From a checkpoint of a small image diffusion model: width 256.
Rows from block 2, named by matrix and row number. Each number is 128 + 32 x the weight over its row's rms, rounded and kept within 0 to 255. All counts start at 0. After the name is the row's rms in percent of the matrix's.
# ada: adaLN modulation (shift, scale and gate of each sublayer stacked) (model.blocks.2.ada.weight, 1536x192), inputs 96-191
ada.917 034 [127 129 137 127 129 127 127  71 129 129 127 129 127 129 129 126 124 120 127 129 129 159 120 129 129 129  32 127 127 120 130 129 127 171 128 129 151 128 128 128 109 129 127 129 140 127 130 129 109 129 127 129  25  56 127  86 129 189 129 129 239  60 129 129 127 127 183 236 127 118 128 127 210 116 130 125 129 127 127 128  46 168 124 127 127 126 127 129 129 129 129 129 128 121 129 105]
ada.918 023 [128 128 130 128 128 127 128 127 128 128 123 128 127 128 128 127 127 117 127 128 128 130  71 156 128 128 122 128  85 127 172 199 128 130 127 128 128 126 142 128   4 128 127 155 129 128 128 161 127 128 128 129 178 127 107  93 128   0 128 128 192 128 128 128 128 128 127 124 127  93 175 127 132  29 131 123 128 108 128 128 126 127  26 127 128   0 126 128 128 128 128 128 129  82 128 128]
ada.919 068 [149  92 128 153  92 150 153 134  83  86 155  83 166  91  88 149 124 141 173  90  97 118  88 129  94  91 128 158 160 153 127 102 184 138 151  86 128 171 117  74 135  88 160 104 148 190 100 126 151  79 160 102 112 148 141 143  92 105  95  92 198 142  93  90 163 170  98  88 171 149 222 150 124 153  88 159  95 165 160 173 129  92 169 163 172 168 154  87  90  86  79  93 146 160 101 153]
ada.920 067 [128 128 127 129 128 128 128 219 128 128 128 128 128 128 144 129 114 128 118 128 128  79 129 158 128 128 239 128 129 129 128 126 103 127 129 128  99  30 128 149  90 128 128 127 127 103 128 127 129 180 128 128 255 189 129 133 128 128 128 128  47 209 128 135 128 103 119 124 128 128  58 128 125 128 127 129 128 129 129 130 255 121 102 128 120  80 128 128 128 128 138 128 111 128 128 180]
ada.921 050 [150  84 169 155  89 141 165 128  76  80 145  89 158  94  77 142 146 155 172  79 103 126  83 118  88  96 124 149 137 152  95 128 174 191 158  87 154 165  84  81 169  79 155 123 183 177 104 118 136  94 158 100 120 129 152 130  83 129  89  93  87 130  86  91 157 168  83 122 147 139 188 148 169 133 108 141  82 136 156 134 128  74 163 160 173 173 144  86  85  82  83  85 173 134 106 152]
ada.922 020 [129 128 128 128 128 130 127  87 128 128 129 128 129 127 128 130 161 128 127 128 129 118 173 147 128 128 154 134 124 129 135 128 124 109 128 129 131 168 132 149 203 128 128 121 126  92 129 170 130 142 128 130  58 125 111 149 128 135 128 132 130  77 128 128 129 127 190 190 130 127 130 130 126 157 124 129 128 126 128 130   0 162 174 128 128 120 129 132 128 128 130 128 117 129 128 112]
ada.923 034 [128 128 124 129 127 128 129 117 128 128 128 128 128 128 125 128 174 128 159 128 128 129 120 123 127 128  53 128 128 128 139 165 144 128 135 127 116 154 128 123 128 128 132 128 128 154 128 132 128 108 128 127 120 127 127  76 128   0 128 121 193 119 128 127 131 161 124   0 128 127 234 128 120  98 129 128 128 128 128 130 114 125 129 128 139 133 128 128 128 128 126 128 129 127 127 122]
ada.924 020 [127 129 115 127 128 130 127 128 129 129 132 129 137 126 129 128 123 127 137 129 124 127 130 129 129 128 128 128 158 128 131 107 147   7 128 129 125 159 130 130 129 129 138 120 109 163 121 152 132 130 128 122 129 127 128 138 129  11 129 125 255 128 129 129 128 140 127  82 141 128 187 129  16 134  96 131 129 138 133 183 128 127 165 136 128 172 128 129 129 129 129 129 124 135 128 126]
ada.925 060 [129 128 192 131 128 128 128 140 128 128 128 128 128 128 123 131 130 129 128 127 128 125 129 127 128 128 166 128 128 129  92 126 128 251 128 128 175 114 106 127 128 128 128 127 202 124 128 107 128 128 128 128 132 139 128 134 128 242 128 128  30 139 128 128 128 128 145 255 128 128  95 128 245 128 129 128 128 128 128 127 150 136 128 128 128 125 128 128 128 128 128 128 160 128 128 171]
ada.926 102 [165 128 136 128 128 160 133 185 128 128 129 128 136 123 130 172 113 151 116 128 124  94 155 127 128 128 232 148 142 147  89  88 122 126 126 128 131 102 106 142 142 128 129  87 125 116 119 113 162 155 139 128 163 169 132 197 128 226 128 128  21 181 128 128 131 104 129 238 138 174  30 146 128 161 114 163 128 143 139 128 201 129 130 138 122 129 151 128 128 128 131 128 123 159 128 156]
ada.927 006 [128 126 157 130 127 129 129 128 127 127 132 126 130 127 126 128 130 129 133 127 126 130 126 128 127 126 121 130 129 129 128 128 130 136 131 126 143 125 126 125 113 127 130 128 175 134 126 211 128 125 129 127 128 128 129 127 127 185 127 126 255 129 126 127 130 131 108 255 129 128 134 129 250 127 127 129 127 129 129 137 126 110 130 130 131 130 129 125 126 127 126 126 140 128 127 126]
ada.928 021 [128 126 129 132 121 128 134 127 128 128 128 126 128 127 110 128 255 128 183 127 128 128  30 128 127 125 108 128 128 128 133 131 158 214 177 128 129 160 128 109 124 128 131 127 174 159 127 153 128  96 128 114 126 128 128 125 128   0 127 121 158 127 128 124 134 181 103  76 128 127 255 128 154 125 128 127 126 127 128 133 126 106 128 128 161 129 128 110 125 128 108 128 152 127 125 130]
ada.929 107 [151 128 102 128 128 140 128 204 128 128 128 128 128 128 144 150 123 130 122 128 128  84 168 136 128 128 237 141 130 132 128 113 126  49 127 128 104 118 128 171 128 128 128 107  80 119 128 126 159 161 128 128 220 193 128 178 128  97 128 128 102 193 128 128 128 113 110 115 142 154  99 139  54 142 128 151 128 144 128 146 213 125 128 128 125 128 134 128 128 128 137 128  80 147 128 151]
ada.930 076 [152 128 138 128 128 146 128 177 128 128 131 128 128 128 128 165 111 142 117 128 127 113 151 127 128 128 219 128 139 137  89  86 128 131 126 128 141 111 109 130 144 128 128  97 128 125 127 101 145 128 134 128 128 159 136 189 128 255 128 128  10 169 128 128 128 111 129 255 130 160  22 130 139 158 122 149 128 137 129 128 197 128 131 128 127 132 141 128 128 128 128 128 128 148 128 146]
ada.931 025 [129 128 122 128 128 129 128 168 128 128 127 128 128 129 128 132  76 130 119 128 129 119 192 128 128 128 217 129 131 130 112  77 126   0 116 128 125 121 126 146 135 128 127 124  37 122 130 124 128 177 128 128 225 157 127 155 128 165 128 129 115 141 128 129 128 118 122 121 131 139  94 129  18 158 132 132 128 151 126 128 157 127 128 128 127 139 128 130 128 128 131 128 100 145 128 129]
ada.932 018 [122 128 138 128 129 117 128 119 128 128 125 128 124 128 129 115  93 125 128 128 129 148 116 127 128 129 115 128 118 109 129 142 129 141 128 128 122 109 128 119  70 128 110 209 135 128 147 125 114 127 115 128 116 116 105 100 128   0 127 129 138 117 128 128 127 128 124   0 124 116 119 119 145 103 176 116 128 104 100 103 120 125 100 121 129 109 123 127 128 128 127 128 138 106 134 103]
ada.933 039 [130 128 126 128 128 129 128 218 128 128 128 128 128 129 128 135 127 128 126 128 128 125 129 156 128 128 138 128 128 131 128 128 128  70 129 128 124 128 128 129 129 128 128 126 111 150 128 120 128 129 132 128 218 212 130 129 128 142 128 128 140 219 128 128 128 126 125 126 131 128 124 128  66 128 129 128 128 142 141 166 224 126 128 128 127 140 128 128 128 128 128 128 127 128 128 212]
ada.934 028 [129 128 100 128 128 129 128 140 128 128 130 128 128 128 135 129 130 130 107 128 128 127 213 128 128 128 249 129 130 128 123 124 108  31 127 128 130 129 127 188 130 128 128 125  75  87 128 121 128 181 128 128 188 143 126 142 128  69 128 128   0 135 128 128 128  79 129  97 130 131  50 131  30 129 128 128 128 129 129 127 131 130 128 128 118 126 129 128 128 128 135 128  75 129 127 133]
ada.935 067 [172 128 128 145 128 159 128 226 128 128 127 128 135 128 128 164 127 152 127 128 125  66 129 129 128 128 210 172 128 141 122 127 127 128 136 128 128 121 126 132 126 128 128 114 128 113 128 129 170 129 134 128 194 209 127 181 128 124 128 129   0 215 128 128 151 127  92 139 141 160 103 155 128 128 128 158 128 128 141 132 226  93 128 133 127 105 144 128 128 128 128 128 127 136 128 206]
ada.936 025 [101 128 132 128 128 118 128  36 128 128 128 128 129 128 128  71 128 122 129 128 127 155 113 128 128 128  29 126 105 125 181 154 129 128 129 127 132 128 142 127 126 128 129 185 129 129 128 169 108 127 128 128 124  58 124  63 128  81 128 127 255  53 128 127 128 138 126   1 127  89 198 122 133 105 126 107 128 124 128 129  24 126 129 129 129 128 115 127 128 128 128 128 129 117 128  73]
ada.937 025 [129 126 234 131 125 130 159 128 126 119 133 121 132 126 103 129 138 129 134 120 126 125 122  73 126 126 125 132 130 130 114 128 133 255 132 125 166 136 126 107 141 126 131 126 231 135 127 124 130 103 132 121  77 131 130 129 120 255 105 123 132 128 123 126 131 132 130 185 131 129 141 132 255 129 127 129 121 130 130 129 128 129 138 141 152 187 132 127 126 126 120 126 226 130 126 131]
ada.938 028 [128 128 139 127 128 128 128 128 128 128 134 128 129 126 128 129  92 127 111 128 128 125 128 129 128 127 216 129 129 128 121 128 121 194 128 128 138  71 129 127 124 128 129 127 128  63 126 124 128 128 129 127 127 127 127 127 128 243 128 128   0 127 128 128 128  97 134 255 130 128   0 128 166 128 121 128 128 129 132 137 141 132 129 128 128 100 128 128 128 128 128 128 127 128 127 127]
ada.939 074 [ 84 128 123 116 128  99 114  69 128 129 116 128 117 136 128  76 128  89 133 129 144 151 110 127 128 128  61 104 109  92 190 141 128 125 128 128 126 128 165 128 111 129 128 145 127 129 134 179  93 119 111 128 103  60 113  65 128  37 128 128 253  64 128 128 119 137 153  75 109  79 205 108 125  94 128  96 135 110 111 129  75 147 123 112 128 127  95 128 128 128 128 128 127  95 133  80]
ada.940 082 [141 128 127 128 128 132 128 198 128 128 129 128 128 128 148 148  76 131 109 128 128  91 178 128 128 128 255 128 134 128 116 106 117  91 113 128 128  66 125 194 134 128 128 109 102 102 128 114 147 193 128 128 240 166 133 186 128 184 128 128  48 184 128 128 128  95 129 198 128 144  26 128 107 136 128 136 128 129 128 128 233 128 128 128 118 111 128 129 128 128 154 128  87 131 128 135]
ada.941 216 [ 97 167 114  94 166 100  94 116 170 168  96 169  91 164 166  99 118  97  94 167 163 153 152 146 168 166 130  95  90  92 155 154  84 116 101 167 114  95 161 169  99 168  91 159 106  79 163 147  98 166  90 163 149 105 103 104 167 143 167 161 120 109 168 167  91  92 158 158  91  95  82  95 129  98 164  94 167  97  93  98 125 162  87  90  89  87  94 167 169 169 171 167 105  93 164 102]
ada.942 029 [ 89 128 126 102 128 128 128  30 128 128 128 128 128 129 129 102 129 129 127 128 129 128 147 128 128 128  94  81 128 128 128 128 127 127 115 128 127 128 127 129 127 128 128 127 127 127 129 130 101 128 128 129  28  33 128 121 128 129 128 129 147   1 128 128 125 128 128 105 127 128 123 128 125 129 129 128 128 128 114 109   0 128 128 128 128 126 128 128 128 128 128 128 127 128 128   0]
ada.943 059 [100 139  82 114 138  98  91 119 134 147  71 140  97 145 141  84 132 105 128 154 145 129 123 168 139 149 124 127  91 106 191 169  95 127 128 134  84 128 171 128  83 143  99 146 129  79 170 181 116 128  97 128 153 119  98  99 147   0 162 130 128 122 145 164 118 124 127  65 103  86 133 117 116  81 159 100 150 104 100 125 115 127  75  94 117  57  89 140 141 143 136 147 123  91 141 116]
ada.944 127 [124 128 182 129 128 126 128  57 126 128 128 125 128 128  92 119 139 125 149 127 128 157  52 121 128 128  40 128 128 128 130 150 146 238 132 124 154 128 128  68 120 127 128 150 207 142 128 130 115  83 128 128  52  73 127  66 128 130 124 128 172  73 128 120 128 159 130 133 128 114 177 127 221 109 127 122 128 117 128 128  50 129 128 128 156 130 128 108 128 126  96 128 197 119 128 128]
ada.945 038 [ 98 128 133 128 128 129 128  22 128 128 125 128 128 128 125  84 163 129 130 128 128 134 113 129 128 128  38 127 119 127 130 138 128 187 129 128 128 146 128 128 127 128 128 129 151 126 128 133  86 122 128 128  44  50 122  73 128  83 128 128 125  35 128 128 129 132 128  97 123 102 179 129 152 128 128 108 128 107 126 109   0 128 128 128 128 125 124 128 128 128 128 128 145 124 128  81]
ada.946 038 [128 128 126 128 127 129 129 127 127 128 129 127 129 126 128 129  62 127 130 128 127 129 213 120 127 127 137 129 142 129 128  29 129 111 116 127 132 127 131 136 143 127 130 121 120 130 124 140 129 127 128 127 126 127 126 188 128 255 128 127 206 127 128 127 129 125 128 236 130 142  47 128 127 207 118 129 128 153 129 132 122 128 151 129 129 145 128 128 128 127 127 127 124 169 127 107]
ada.947 040 [128 128  89 128 128 123 127 128 128 128 119 128 126 132 128 126 153 127 128 128 129 129 126 137 128 128 126 128 113 127 167 160 127  86 129 128  73 126 134 128 115 128 126 129 128 114 130 133 127 129 126 129 156 128 126 121 128   0 128 128 114 132 128 129 128 128 127  12 125 114 174 128  62  89 136 124 128 122 127 127 132 128 110 127 128  95 126 128 128 128 128 128 129 115 129 150]
ada.948 059 [123 129  70 127 128 128 127 124 129 128 129 129 128 128 128 125 119 127 142 129 128 129 131 128 128 128  77 126 134 127 155 118 139  18 123 129 116 173 148 129 128 129 132 126  82 165 127 171 128 128 128 128 122 125 128 122 129  44 129 129 255 122 129 128 127 155 135  18 130 122 248 127  38 130 117 128 129 133 128 153 101 135 139 128 127 154 128 129 129 128 129 129 108 128 128 113]
ada.949 098 [ 82 135 115 106 141  85 109  56 136 144 121 130 102 147 128  74 136 101 128 140 143 164 124 129 138 144  37  90 100  97 159 162 128 128 127 129 112 146 158 128 126 142 115 171 128 126 157 136  83 123 104 129 101  75 119  63 140  35 133 129 184  61 140 129 105 128 128  18 102  82 176 100 129 101 153  84 141 104  99 109  42 128 127 105 128 127  94 129 136 138 128 142 128  98 147  78]
ada.950 116 [ 84 128 139 121 132  98 122  41 128 128 122 128 108 133 128  81 127 107 128 128 149 162 103 128 138 134  76  97 102  95 135 165 128 187 128 128 129 128 134 119 125 128 116 163 149 128 142 128  80 128 109 128 101  38 120  56 128 139 128 128 131  40 128 128 104 128 150 134  90  82 128  99 183  91 130  90 129  88 108 100  46 140 114 108 128 127  95 128 128 128 128 128 140  89 153  81]
ada.951 013 [128 128 123 128 127 128 128 128 128 128 127 128 129 127 126 128 139 127 143 128 128 125  60 128 128 127 127 128 129 129 131 127 130 150 140 128 126 100 130 116  47 128 129 126 162 130 127 148 129 116 129 127 238 130 132 128 128   6 128 128 136 128 128 127 129 133 255 183 129 129 172 128 122 128 125 128 128 130 129 130 127 212 123 129 135  47 128 128 127 128 127 128 131 129 127 172]
ada.952 016 [128 128 169 128 128 129 128 129 128 128 128 128 128 128 128 129 116 129 127 128 129 126 136 123 128 128 142 128 128 128 113 125 128 177 123 128 213 127 128 130 129 128 128 127 160 128 128  88 129 128 128 127 128 129 127 131 128 255 128 129   9 128 128 128 128 127 153 255 128 129 111 129 182 132 130 128 128 128 128 125 129 145 129 128 128 127 128 128 128 128 128 128 128 128 127 131]
ada.953 034 [166 106 198 158 111 157 168 131 112 100 131 109 154 111 120 166 158 161 131 102 126 127 127 128 115 113 128 161 128 153  92 129 141 233 143 124 164 138  80 128 139 101 136 128 199 127 128 124 150 127 153 128 131 137 129 155 100 195  97 114   0 145 101 123 152 128 127 232 135 164 135 139 216 130 128 155  98 128 152 126 142 127 128 160 159 127 153 128 114 100 128 102 164 153 124 159]
ada.954 117 [164 115 128 129 114 166 133 185 119 119 140 118 152 110 128 168 122 157 128 122  93  76 183 128 109 110 193 150 181 169 113  66 128  91 129 118 128 129 116 134 162 126 157  76 112 130 104 125 175 128 156 114 138 176 154 198 120 137 127 102 117 179 122 127 147 128  79 121 172 180 121 157 104 198  98 179 117 175 150 156 187  83 178 153 128 159 163 128 118 118 128 118 119 184  99 137]
ada.955 017 [128 128  62 128 127 128 128 129 128 128 122 128 129 128 128 129 128 128 127 128 128 127 131 127 128 127 129 128 125 129 146 127 125   0 128 128 120 125 142 133  95 128 130 126 116 121 130 141 129 128 129 128 129 130 127 130 128   0 128 128 255 128 128 128 128 125 176 122 125 129 164 129   6 130 130 130 128 128 128 122 130 172 128 129 128 107 129 129 128 128 129 128 122 129 127 129]
ada.956 021 [126 128 117 127 128 128 129  77 128 128 128 128 129 128 128 123 133 127 132 128 128 128 127 121 128 128  37 129 126 126 142 129 129 125 129 127 120 134 129 128 134 128 129 129 128 128 129 144 128 121 128 127  86  76 125 124 128  62 128 127 243  65 128 128 128 131 127   0 127 127 146 129 117 128 129 128 128 126 126 128  64 128 129 129 129 128 128 128 128 128 128 128 129 129 128  17]
ada.957 018 [128 128 128 128 128 147 134 129 122 128 133 101 131 128 106 130 201 153 179 128 127 111   9  89 128 128  54 128 142 134 116 122 151 160 144 128 132 160 121  41 211 128 133 124 142 129 128 109 139  54 129 109 118 129 132 152 128   0 128 116  89 129 128 111 137 167  67  51 133 150 255 136 136 179 128 139 128 130 129 127 129  69 161 137 164 137 129  75 117 128  95 128 199 151 127 123]
ada.958 034 [171 127 129 129 127 158 129 199 127 127 128 127 138 126 128 160 129 141 129 127 123  95 129 128 127 128 190 156 151 154 128 101 128 123 130 127 128 129 128 128 127 127 133 114 128 129 127 129 182 128 133 127 161 192 129 208 127  39 127 124 118 199 127 127 143 129  94  87 163 172 133 158  87 159 120 172 127 172 134 160 201 106 141 136 129 128 152 127 127 127 127 127 127 165 118 138]
ada.959 038 [128 128 121 128 127 128 128 107 128 128 129 128 129 128 127 123 139 128 129 128 128 129 128 129 127 127  56 128 129 128 146 128 131  76 128 128 123 158 128 128 131 128 129 126 128 168 127 147 128 128 129 128 128 124 128 106 128  44 128 128 255 116 128 127 128 137 120   0 129 124 238 129  79 129 127 128 128 129 129 135  89 128 135 129 129 155 128 128 128 128 128 128 128 128 127 127]
ada.960 017 [129 127 180 128 127 130 129 123 127 127 133 127 131 126 128 131 139 130 128 127 126 128 132 116 127 127 130 130 134 130 126 126 131 174 127 127 166 168 128 128 143 127 134 127 163 133 125 133 129 119 130 126  52 126 133 131 127 255 127 126 202 125 127 127 130 132 120 255 132 131 165 129 215 134 121 131 127 131 129 130 112 124 141 130 130 135 130 126 127 127 127 127 127 132 127 120]
ada.961 034 [199 106 128 141 108 170 155 204 128 120 131 120 172 106 127 192 123 143 134 124 108 128 127 130 117 106 126 177 161 169 111 110 129 107 128 128 129 129 122 128 121 119 153  73 128 140  89 131 195 128 162 127 129 186 128 204 121 145 128 127  77 191 123 128 170 131 127 139 185 189 140 157 124 152  81 192 115 175 179 177 179 127 136 168 129 136 175 128 125 124 128 126 128 175  91 188]
ada.962 030 [171 128 128 129 128 148 128 210 128 128 128 128 139 128 128 176 126 144 126 128 115  63 132 128 128 128 186 154 143 171 109 111 128 129 127 128 126 122 121 128 164 128 130  83 128 127 124 102 176 129 156 128 167 202 152 196 128 163 128 128   0 214 128 128 134 126  95 143 157 177  95 149 129 158 122 172 128 156 147 145 205  91 139 140 127 130 150 128 128 128 128 128 128 160 128 163]
ada.963 020 [128 129 127 127 129 128  85 130 129 132 121 129  96 130 130 128 131 128  85 134 148 126 128 155 135 129 181 128  83 123 127 129  34 128 128 132 126 116 128 151 111 129 116 128 127   8 149 139 128 191 126 142 220 132 114 129 129 124 137 199   0 131 129 148 122  65 215 228 104 122  46 129 127 107 147 128 129 119 127 106 131 205  49  89  89   0  96 141 130 129 156 129 127 127 136 133]
ada.964 033 [128 128 170 128 128 127 128 116 128 128 128 128 128 128 128 127 131 128 135 128 128 130  48 117 128 128  60 128 127 128 129 129 128 255 128 128 130 128 128  85 127 128 127 129 217 129 128 139 128 116 128 127  64 124 126 127 128 130 128 127 105 124 128 128 128 139 120 128 127 127 149 127 255 127 127 127 128 127 127 128 114 123 127 128 129 127 128 128 128 128 128 128 210 127 129 123]
ada.965 021 [128 128 130 127 128 129 128 128 128 128 128 128 128 128 129 128 119 129 125 128 128 128 135 125 128 128 135 128 129 128 121 127 127 130 126 128 133 127 126 128 135 128 128 128 128 123 127 113 128 128 128 128 125 128 128 130 128 255 128 128  20 128 128 128 128 118 129 255 128 130  70 128 131 130 127 128 128 129 128 122 121 130 128 128 127 129 128 128 128 128 128 128 128 129 128 102]
ada.966 055 [128 128 100 128 128 128 128 168 128 128 120 128 128 128 128 128 157 127 128 128 128 110 122 140 128 128 173 128 127 128 141 131 128  57 129 128 101 127 130 130 102 128 128 128 110 114 128 157 129 128 128 128 204 164 116 128 128   0 128 128 124 159 128 128 128 128 123  32 128 128 165 128  43 123 127 128 128 128 128 129 175 127 121 128 128  83 128 128 128 128 128 128 110 128 128 142]
ada.967 091 [131 128  93 128 128 133 128 164 128 128 128 128 128 128 146 137  92 128 104 128 128 106 237 132 128 128 229 128 140 128 126  80 121  15 114 128 119 128 128 192 132 128 128 103  52 124 128 125 137 175 128 129 169 154 129 180 128 172 128 128 118 153 128 128 128 100 127 129 137 153  51 128  35 172 128 142 128 153 128 128 171 127 139 128 110 128 128 136 128 128 146 128  49 152 128 128]
ada.968 047 [128 123 126 128 115 128 132 116 121 125 129 123 144 119 117 128 129 128 180 125 123 129 124 128 119 120  27 128 139 128 138 127 187 120 128 119 130 190 130 105 131 123 150 126 127 226 120 153 129  84 130 109  82 125 127 128 125  89 128 120 255 121 122 112 134 195 127  53 134 128 255 128 121 131 104 130 128 129 130 160  80 125 174 143 155 194 128 117 118 124 102 125 126 131 121 122]
ada.969 063 [142 128  94 128 128 128 128 196 128 128 128 128 128 128 128 144 130 128 128 128 128 128 150 128 128 128 175 128 128 131 130 110 128   0 128 128 125 130 128 144 128 128 128 126  52 131 128 133 145 141 128 128 176 198 128 163 128 110 128 128 147 190 128 128 128 128 125 103 145 139 129 132   5 136 128 136 128 158 129 155 186 128 128 128 128 130 131 128 128 128 128 128  93 138 122 136]
ada.970 148 [111 128 175 128 128 120 128  67 128 128 128 128 123 128 117 113 130 128 128 128 136 167  91 103 128 128  55 116 114 122 128 157 128 239 128 128 155 128 128  96 137 128 127 160 191 126 131 111 100  99 128 128  53  77 128  96 128 175 128 128  77  75 128 128 122 128 135 166 104 113 114 118 224 119 135 107 128  98 122  88  61 128 128 128 128 128 118 128 128 128 124 128 189 114 143 102]
ada.971 106 [130 128  90 128 128 129 128 208 128 128 127 128 128 128 167 136 112 128 122 128 128 102 182 146 128 128 220 128 131 130 130 109 121  14 127 128 114 108 128 179 113 128 128 108  57 127 128 138 145 170 128 128 231 177 130 166 128 132 136 128 129 186 128 128 128 123 128 151 130 131 122 128  48 130 126 136 128 142 128 158 224 128 128 128 116 125 128 128 128 128 149 128  58 128 128 139]
ada.972 034 [132 128  94 128 128 142 128 162 128 128 134 128 128 129 128 149 139 158 128 128 113  98 201 128 128 129 197 128 167 163 114  63 128  73 128 128 111 134 117 129 185 128 133 108  93 128 129 123 145 128 131 128 149 161 158 183 128 114 128 128 100 155 128 128 130 127  73   0 154 169 124 137  22 212 130 150 128 166 127 127 163  96 187 128 127 177 145 128 128 128 129 128 110 179 107 131]
ada.973 014 [127 129 127 127 129 127 127 127 129 129 125 129 127 129 129 127 143 132 126 129 129 125 130 127 129 129 128 127 127 127 128 134 127 131 128 129 126 128 128 129 192 129 127 128 128 115 136 127 128 128 128 129 111 125 130 128 129   0 129 129 170 127 129 129 127 124 106   0 126 128 123 128 129 129 143 127 129 126 126 102 126 121 127 127 127 125 127 129 129 129 129 129 128 128 128  77]
ada.974 086 [156 128 128 128 128 155 128 177 128 128 130 128 135 128 129 170  93 140 121 128 118  96 197 128 128 128 238 131 159 145  99  64 128 112 121 128 127 113 117 169 137 128 129  86 115 128 111 120 157 166 133 128 150 156 138 199 128 255 128 128 118 167 128 128 128 116 126 195 150 176  31 135 122 188 107 163 128 164 133 134 187 125 148 132 124 136 152 128 128 128 128 128 108 171 119 127]
ada.975 095 [122 128 163 128 128 128 128  54 128 128 128 128 128 128 113 111 152 128 128 128 128 144  66 116 128 128  44 128 120 128 127 167 128 247 131 128 138 128 128  88 130 128 128 151 202 127 128 116 118  90 128 128  64  71 128  83 128 121 128 128  88  73 128 128 128 128 127 128 116 117 130 128 222 111 132 114 128  98 128 103  49 127 128 128 132 125 128 128 128 128 120 128 195 115 128 126]
ada.976 119 [156 128 124 128 128 155 128 185 128 128 132 128 129 127 135 170  86 143  99 128 124 116 201 127 128 128 228 130 151 150  94  68 126  97 118 128 128 114 115 175 154 128 131  91 101 128 123 116 152 158 135 128 158 177 147 200 128 209 128 128  92 173 128 128 128 100 127 176 147 173  22 138 114 188 126 160 128 163 132 130 189 127 150 132 114 142 149 130 128 128 137 128  90 179 117 134]
ada.977 025 [128 128 127 128 128 126 128 127 128 128 129 128 128 128 128 128 128 122 128 128 129 130 113 127 128 128 123 128 128 127 134 128 128 128 128 128 110 120 128 128   0 128 127 130 128 130 129 130 127 128 128 128 201 128 126 120 128   0 128 129 255 128 128 128 128 129 130 100 128 126 162 128 127  78 131 127 128 128 128 127 128 130  70 127 128  58 128 128 128 128 128 128 129 122 128 134]
ada.978 054 [129 128 109 128 128 128 128 184 128 128 128 128 128 128 128 128 127 128 129 128 128  70 189 128 128 128 199 128 138 128 128 103 128  47 128 128 102  99 128 157 128 128 128 116  86 128 128 124 153 128 128 128 206 160 130 160 128  97 128 128 128 173 128 128 128 128  92  27 128 143 126 128  43 128 128 140 128 146 128 147 219 110 128 128 128 128 128 128 128 128 128 128  94 128 128 129]
ada.979 067 [128 128 125 128 128 128 128 190 128 128 128 128 128 128 147 128  84 128 102 128 128 109 151 147 128 128 255 128 128 128 127 127 100 112 122 129 122  60 128 181  90 128 128 128 111  89 128 124 128 214 128 144 255 168 128 147 128 155 128 130  45 183 128 130 128  86 128 230 128 128  31 128 118 128 128 128 128 128 128 128 222 128 112 128 113  85 128 131 128 128 166 128  93 128 128 157]
ada.980 010 [128 127 128 129 128 129 128 126 127 127 127 127 128 128 127 128 125 130 128 127 127 131 127 138 127 128 131 128 127 129 127 131 128  66 128 127 125 141 128 126 128 127 127 131 113 129 128 126 127 126 128 127 127 128 132 127 127 123 127 127 172 127 127 128 129 130 123  60 129 128 127 129  36 127 130 127 127 129 129 130 126 123 128 128 129 166 128 127 127 127 126 127 128 128 127 128]
ada.981 032 [128 128 129 128 128 128 127 128 128 128 128 128 128 128 128 128 146 128 127 128 128 129 127 130 128 128 129 128 127 128 129 133 127 101 128 128 128 126 128 128 115 128 127 130 128 127 128 139 127 129 128 128 129 128 126 127 128   0 128 128 137 128 128 129 128 127 122   0 128 127 181 128  79 122 129 128 128 127 128 128 127 124 122 128 128 122 128 128 128 128 128 128 128 125 128 128]
ada.982 044 [128 128 107 128 128 128 128 128 128 128 128 128 128 128 128 128 127 128 136 128 128 128 128 127 128 128  92 128 134 128 129 122 142  83 128 128 126 149 128 128 132 128 132 128 129 167 128 129 128 103 128 125 128 128 130 127 128   0 128 127 255 126 128 128 128 148 120   0 128 128 218 127  59 127 128 128 128 128 128 132 129 121 138 128 128 150 128 128 128 128 128 128 128 127 129 128]
ada.983 048 [109 128 128 128 128 126 131  24 128 128 132 128 128 128 116 111 138 126 143 128 128 152 108 112 128 128  19 125 128 128 127 128 144 162 131 126 130 140 127 101 142 128 129 128 154 152 128 122 108  89 128 127  57  35 129  66 128 125 128 121 216  33 128 124 128 155 128  95 128 105 178 128 141 122 129 115 128 127 128 127  26 127 133 128 141 145 128 121 128 128 115 128 156 121 127  70]
ada.984 017 [129 127  69 129 126 129 108 129 127 127 129 127 130 127 178 130  43 129  82 127 127 124 128 175 127 126 239 129 130 129 131 127  68  23 119 127  46  54 127 160  93 127 130 125  48  96 126 138 130 174 130 127 255 130 129 130 127  68 149 128 132 129 127 126 129  87 129  93 130 129 108 130  32 130 124 130 127 130 130 129 129 131 131 130  77  95 129 127 127 127 153 127  10 129 126 131]
ada.985 015 [127 130 143 126 130 126 126 131 130 130 121 130 125 133 131 127 144 130 123 130 131 128 130 130 130 130 176 126 125 127 119 138 118 168 129 130 123 119 126 131 127 130 125 129 134  68 131 106 127 131 126 132 136 131 126 127 130 177 129 130   0 131 130 130 126 115 128 245 123 127  90 127 182 127 133 127 130 123 127 104 136 127 122 125 126  64 127 129 130 130 129 130 132 125 131 133]
ada.986 009 [125 129 131 126 129 124 126 155 129 129 118 129 126 130 129 125 153 121 130 129 129 139 101 159 129 129 123 125 124 126 148 143 127 128 127 129 128 126 133 129  35 129 127 130 127 122 129 172 125 128 126 129 181 126 127 123 129 129 130 128 128 139 129 129 126 128 125 165 125 124 186 125 132 101 125 125 129 126 127 129 142 123 115 126 127  22 125 129 129 129 129 129 128 126 130 241]
ada.987 075 [ 97 128 109 124 128  93 120  79 128 131 124 128 119 132 128  85 139 100 128 128 129 167 105 128 128 134  37 112 114 110 170 158 128 119 128 128 123 133 157 128 114 128 124 167 128 127 136 148  97 128 113 129 123  85 118  63 128   3 128 128 244  75 128 128 126 139 129  40 118  85 201 118 113  89 143  92 132 123 113 127  69 129 125 115 128 122 108 128 128 128 128 130 128  93 129  87]
ada.988 013 [127 130 127 125 130 128 126 126 130 130 127 130 126 130 130 127 134 126 127 130 129 127  62 131 130 129  99 126 126 127 128 136 125 255 127 130 129  90 129 129 130 130 127 129 128 125 128 122 127 130 126 130 130 127 129 122 130  55 130 129   0 127 130 130 126 126 130 127 126 127 130 127 129  48 128 127 130 128 126 130 127 129  36 126 126  24 127 130 130 130 130 130 128 126 129 124]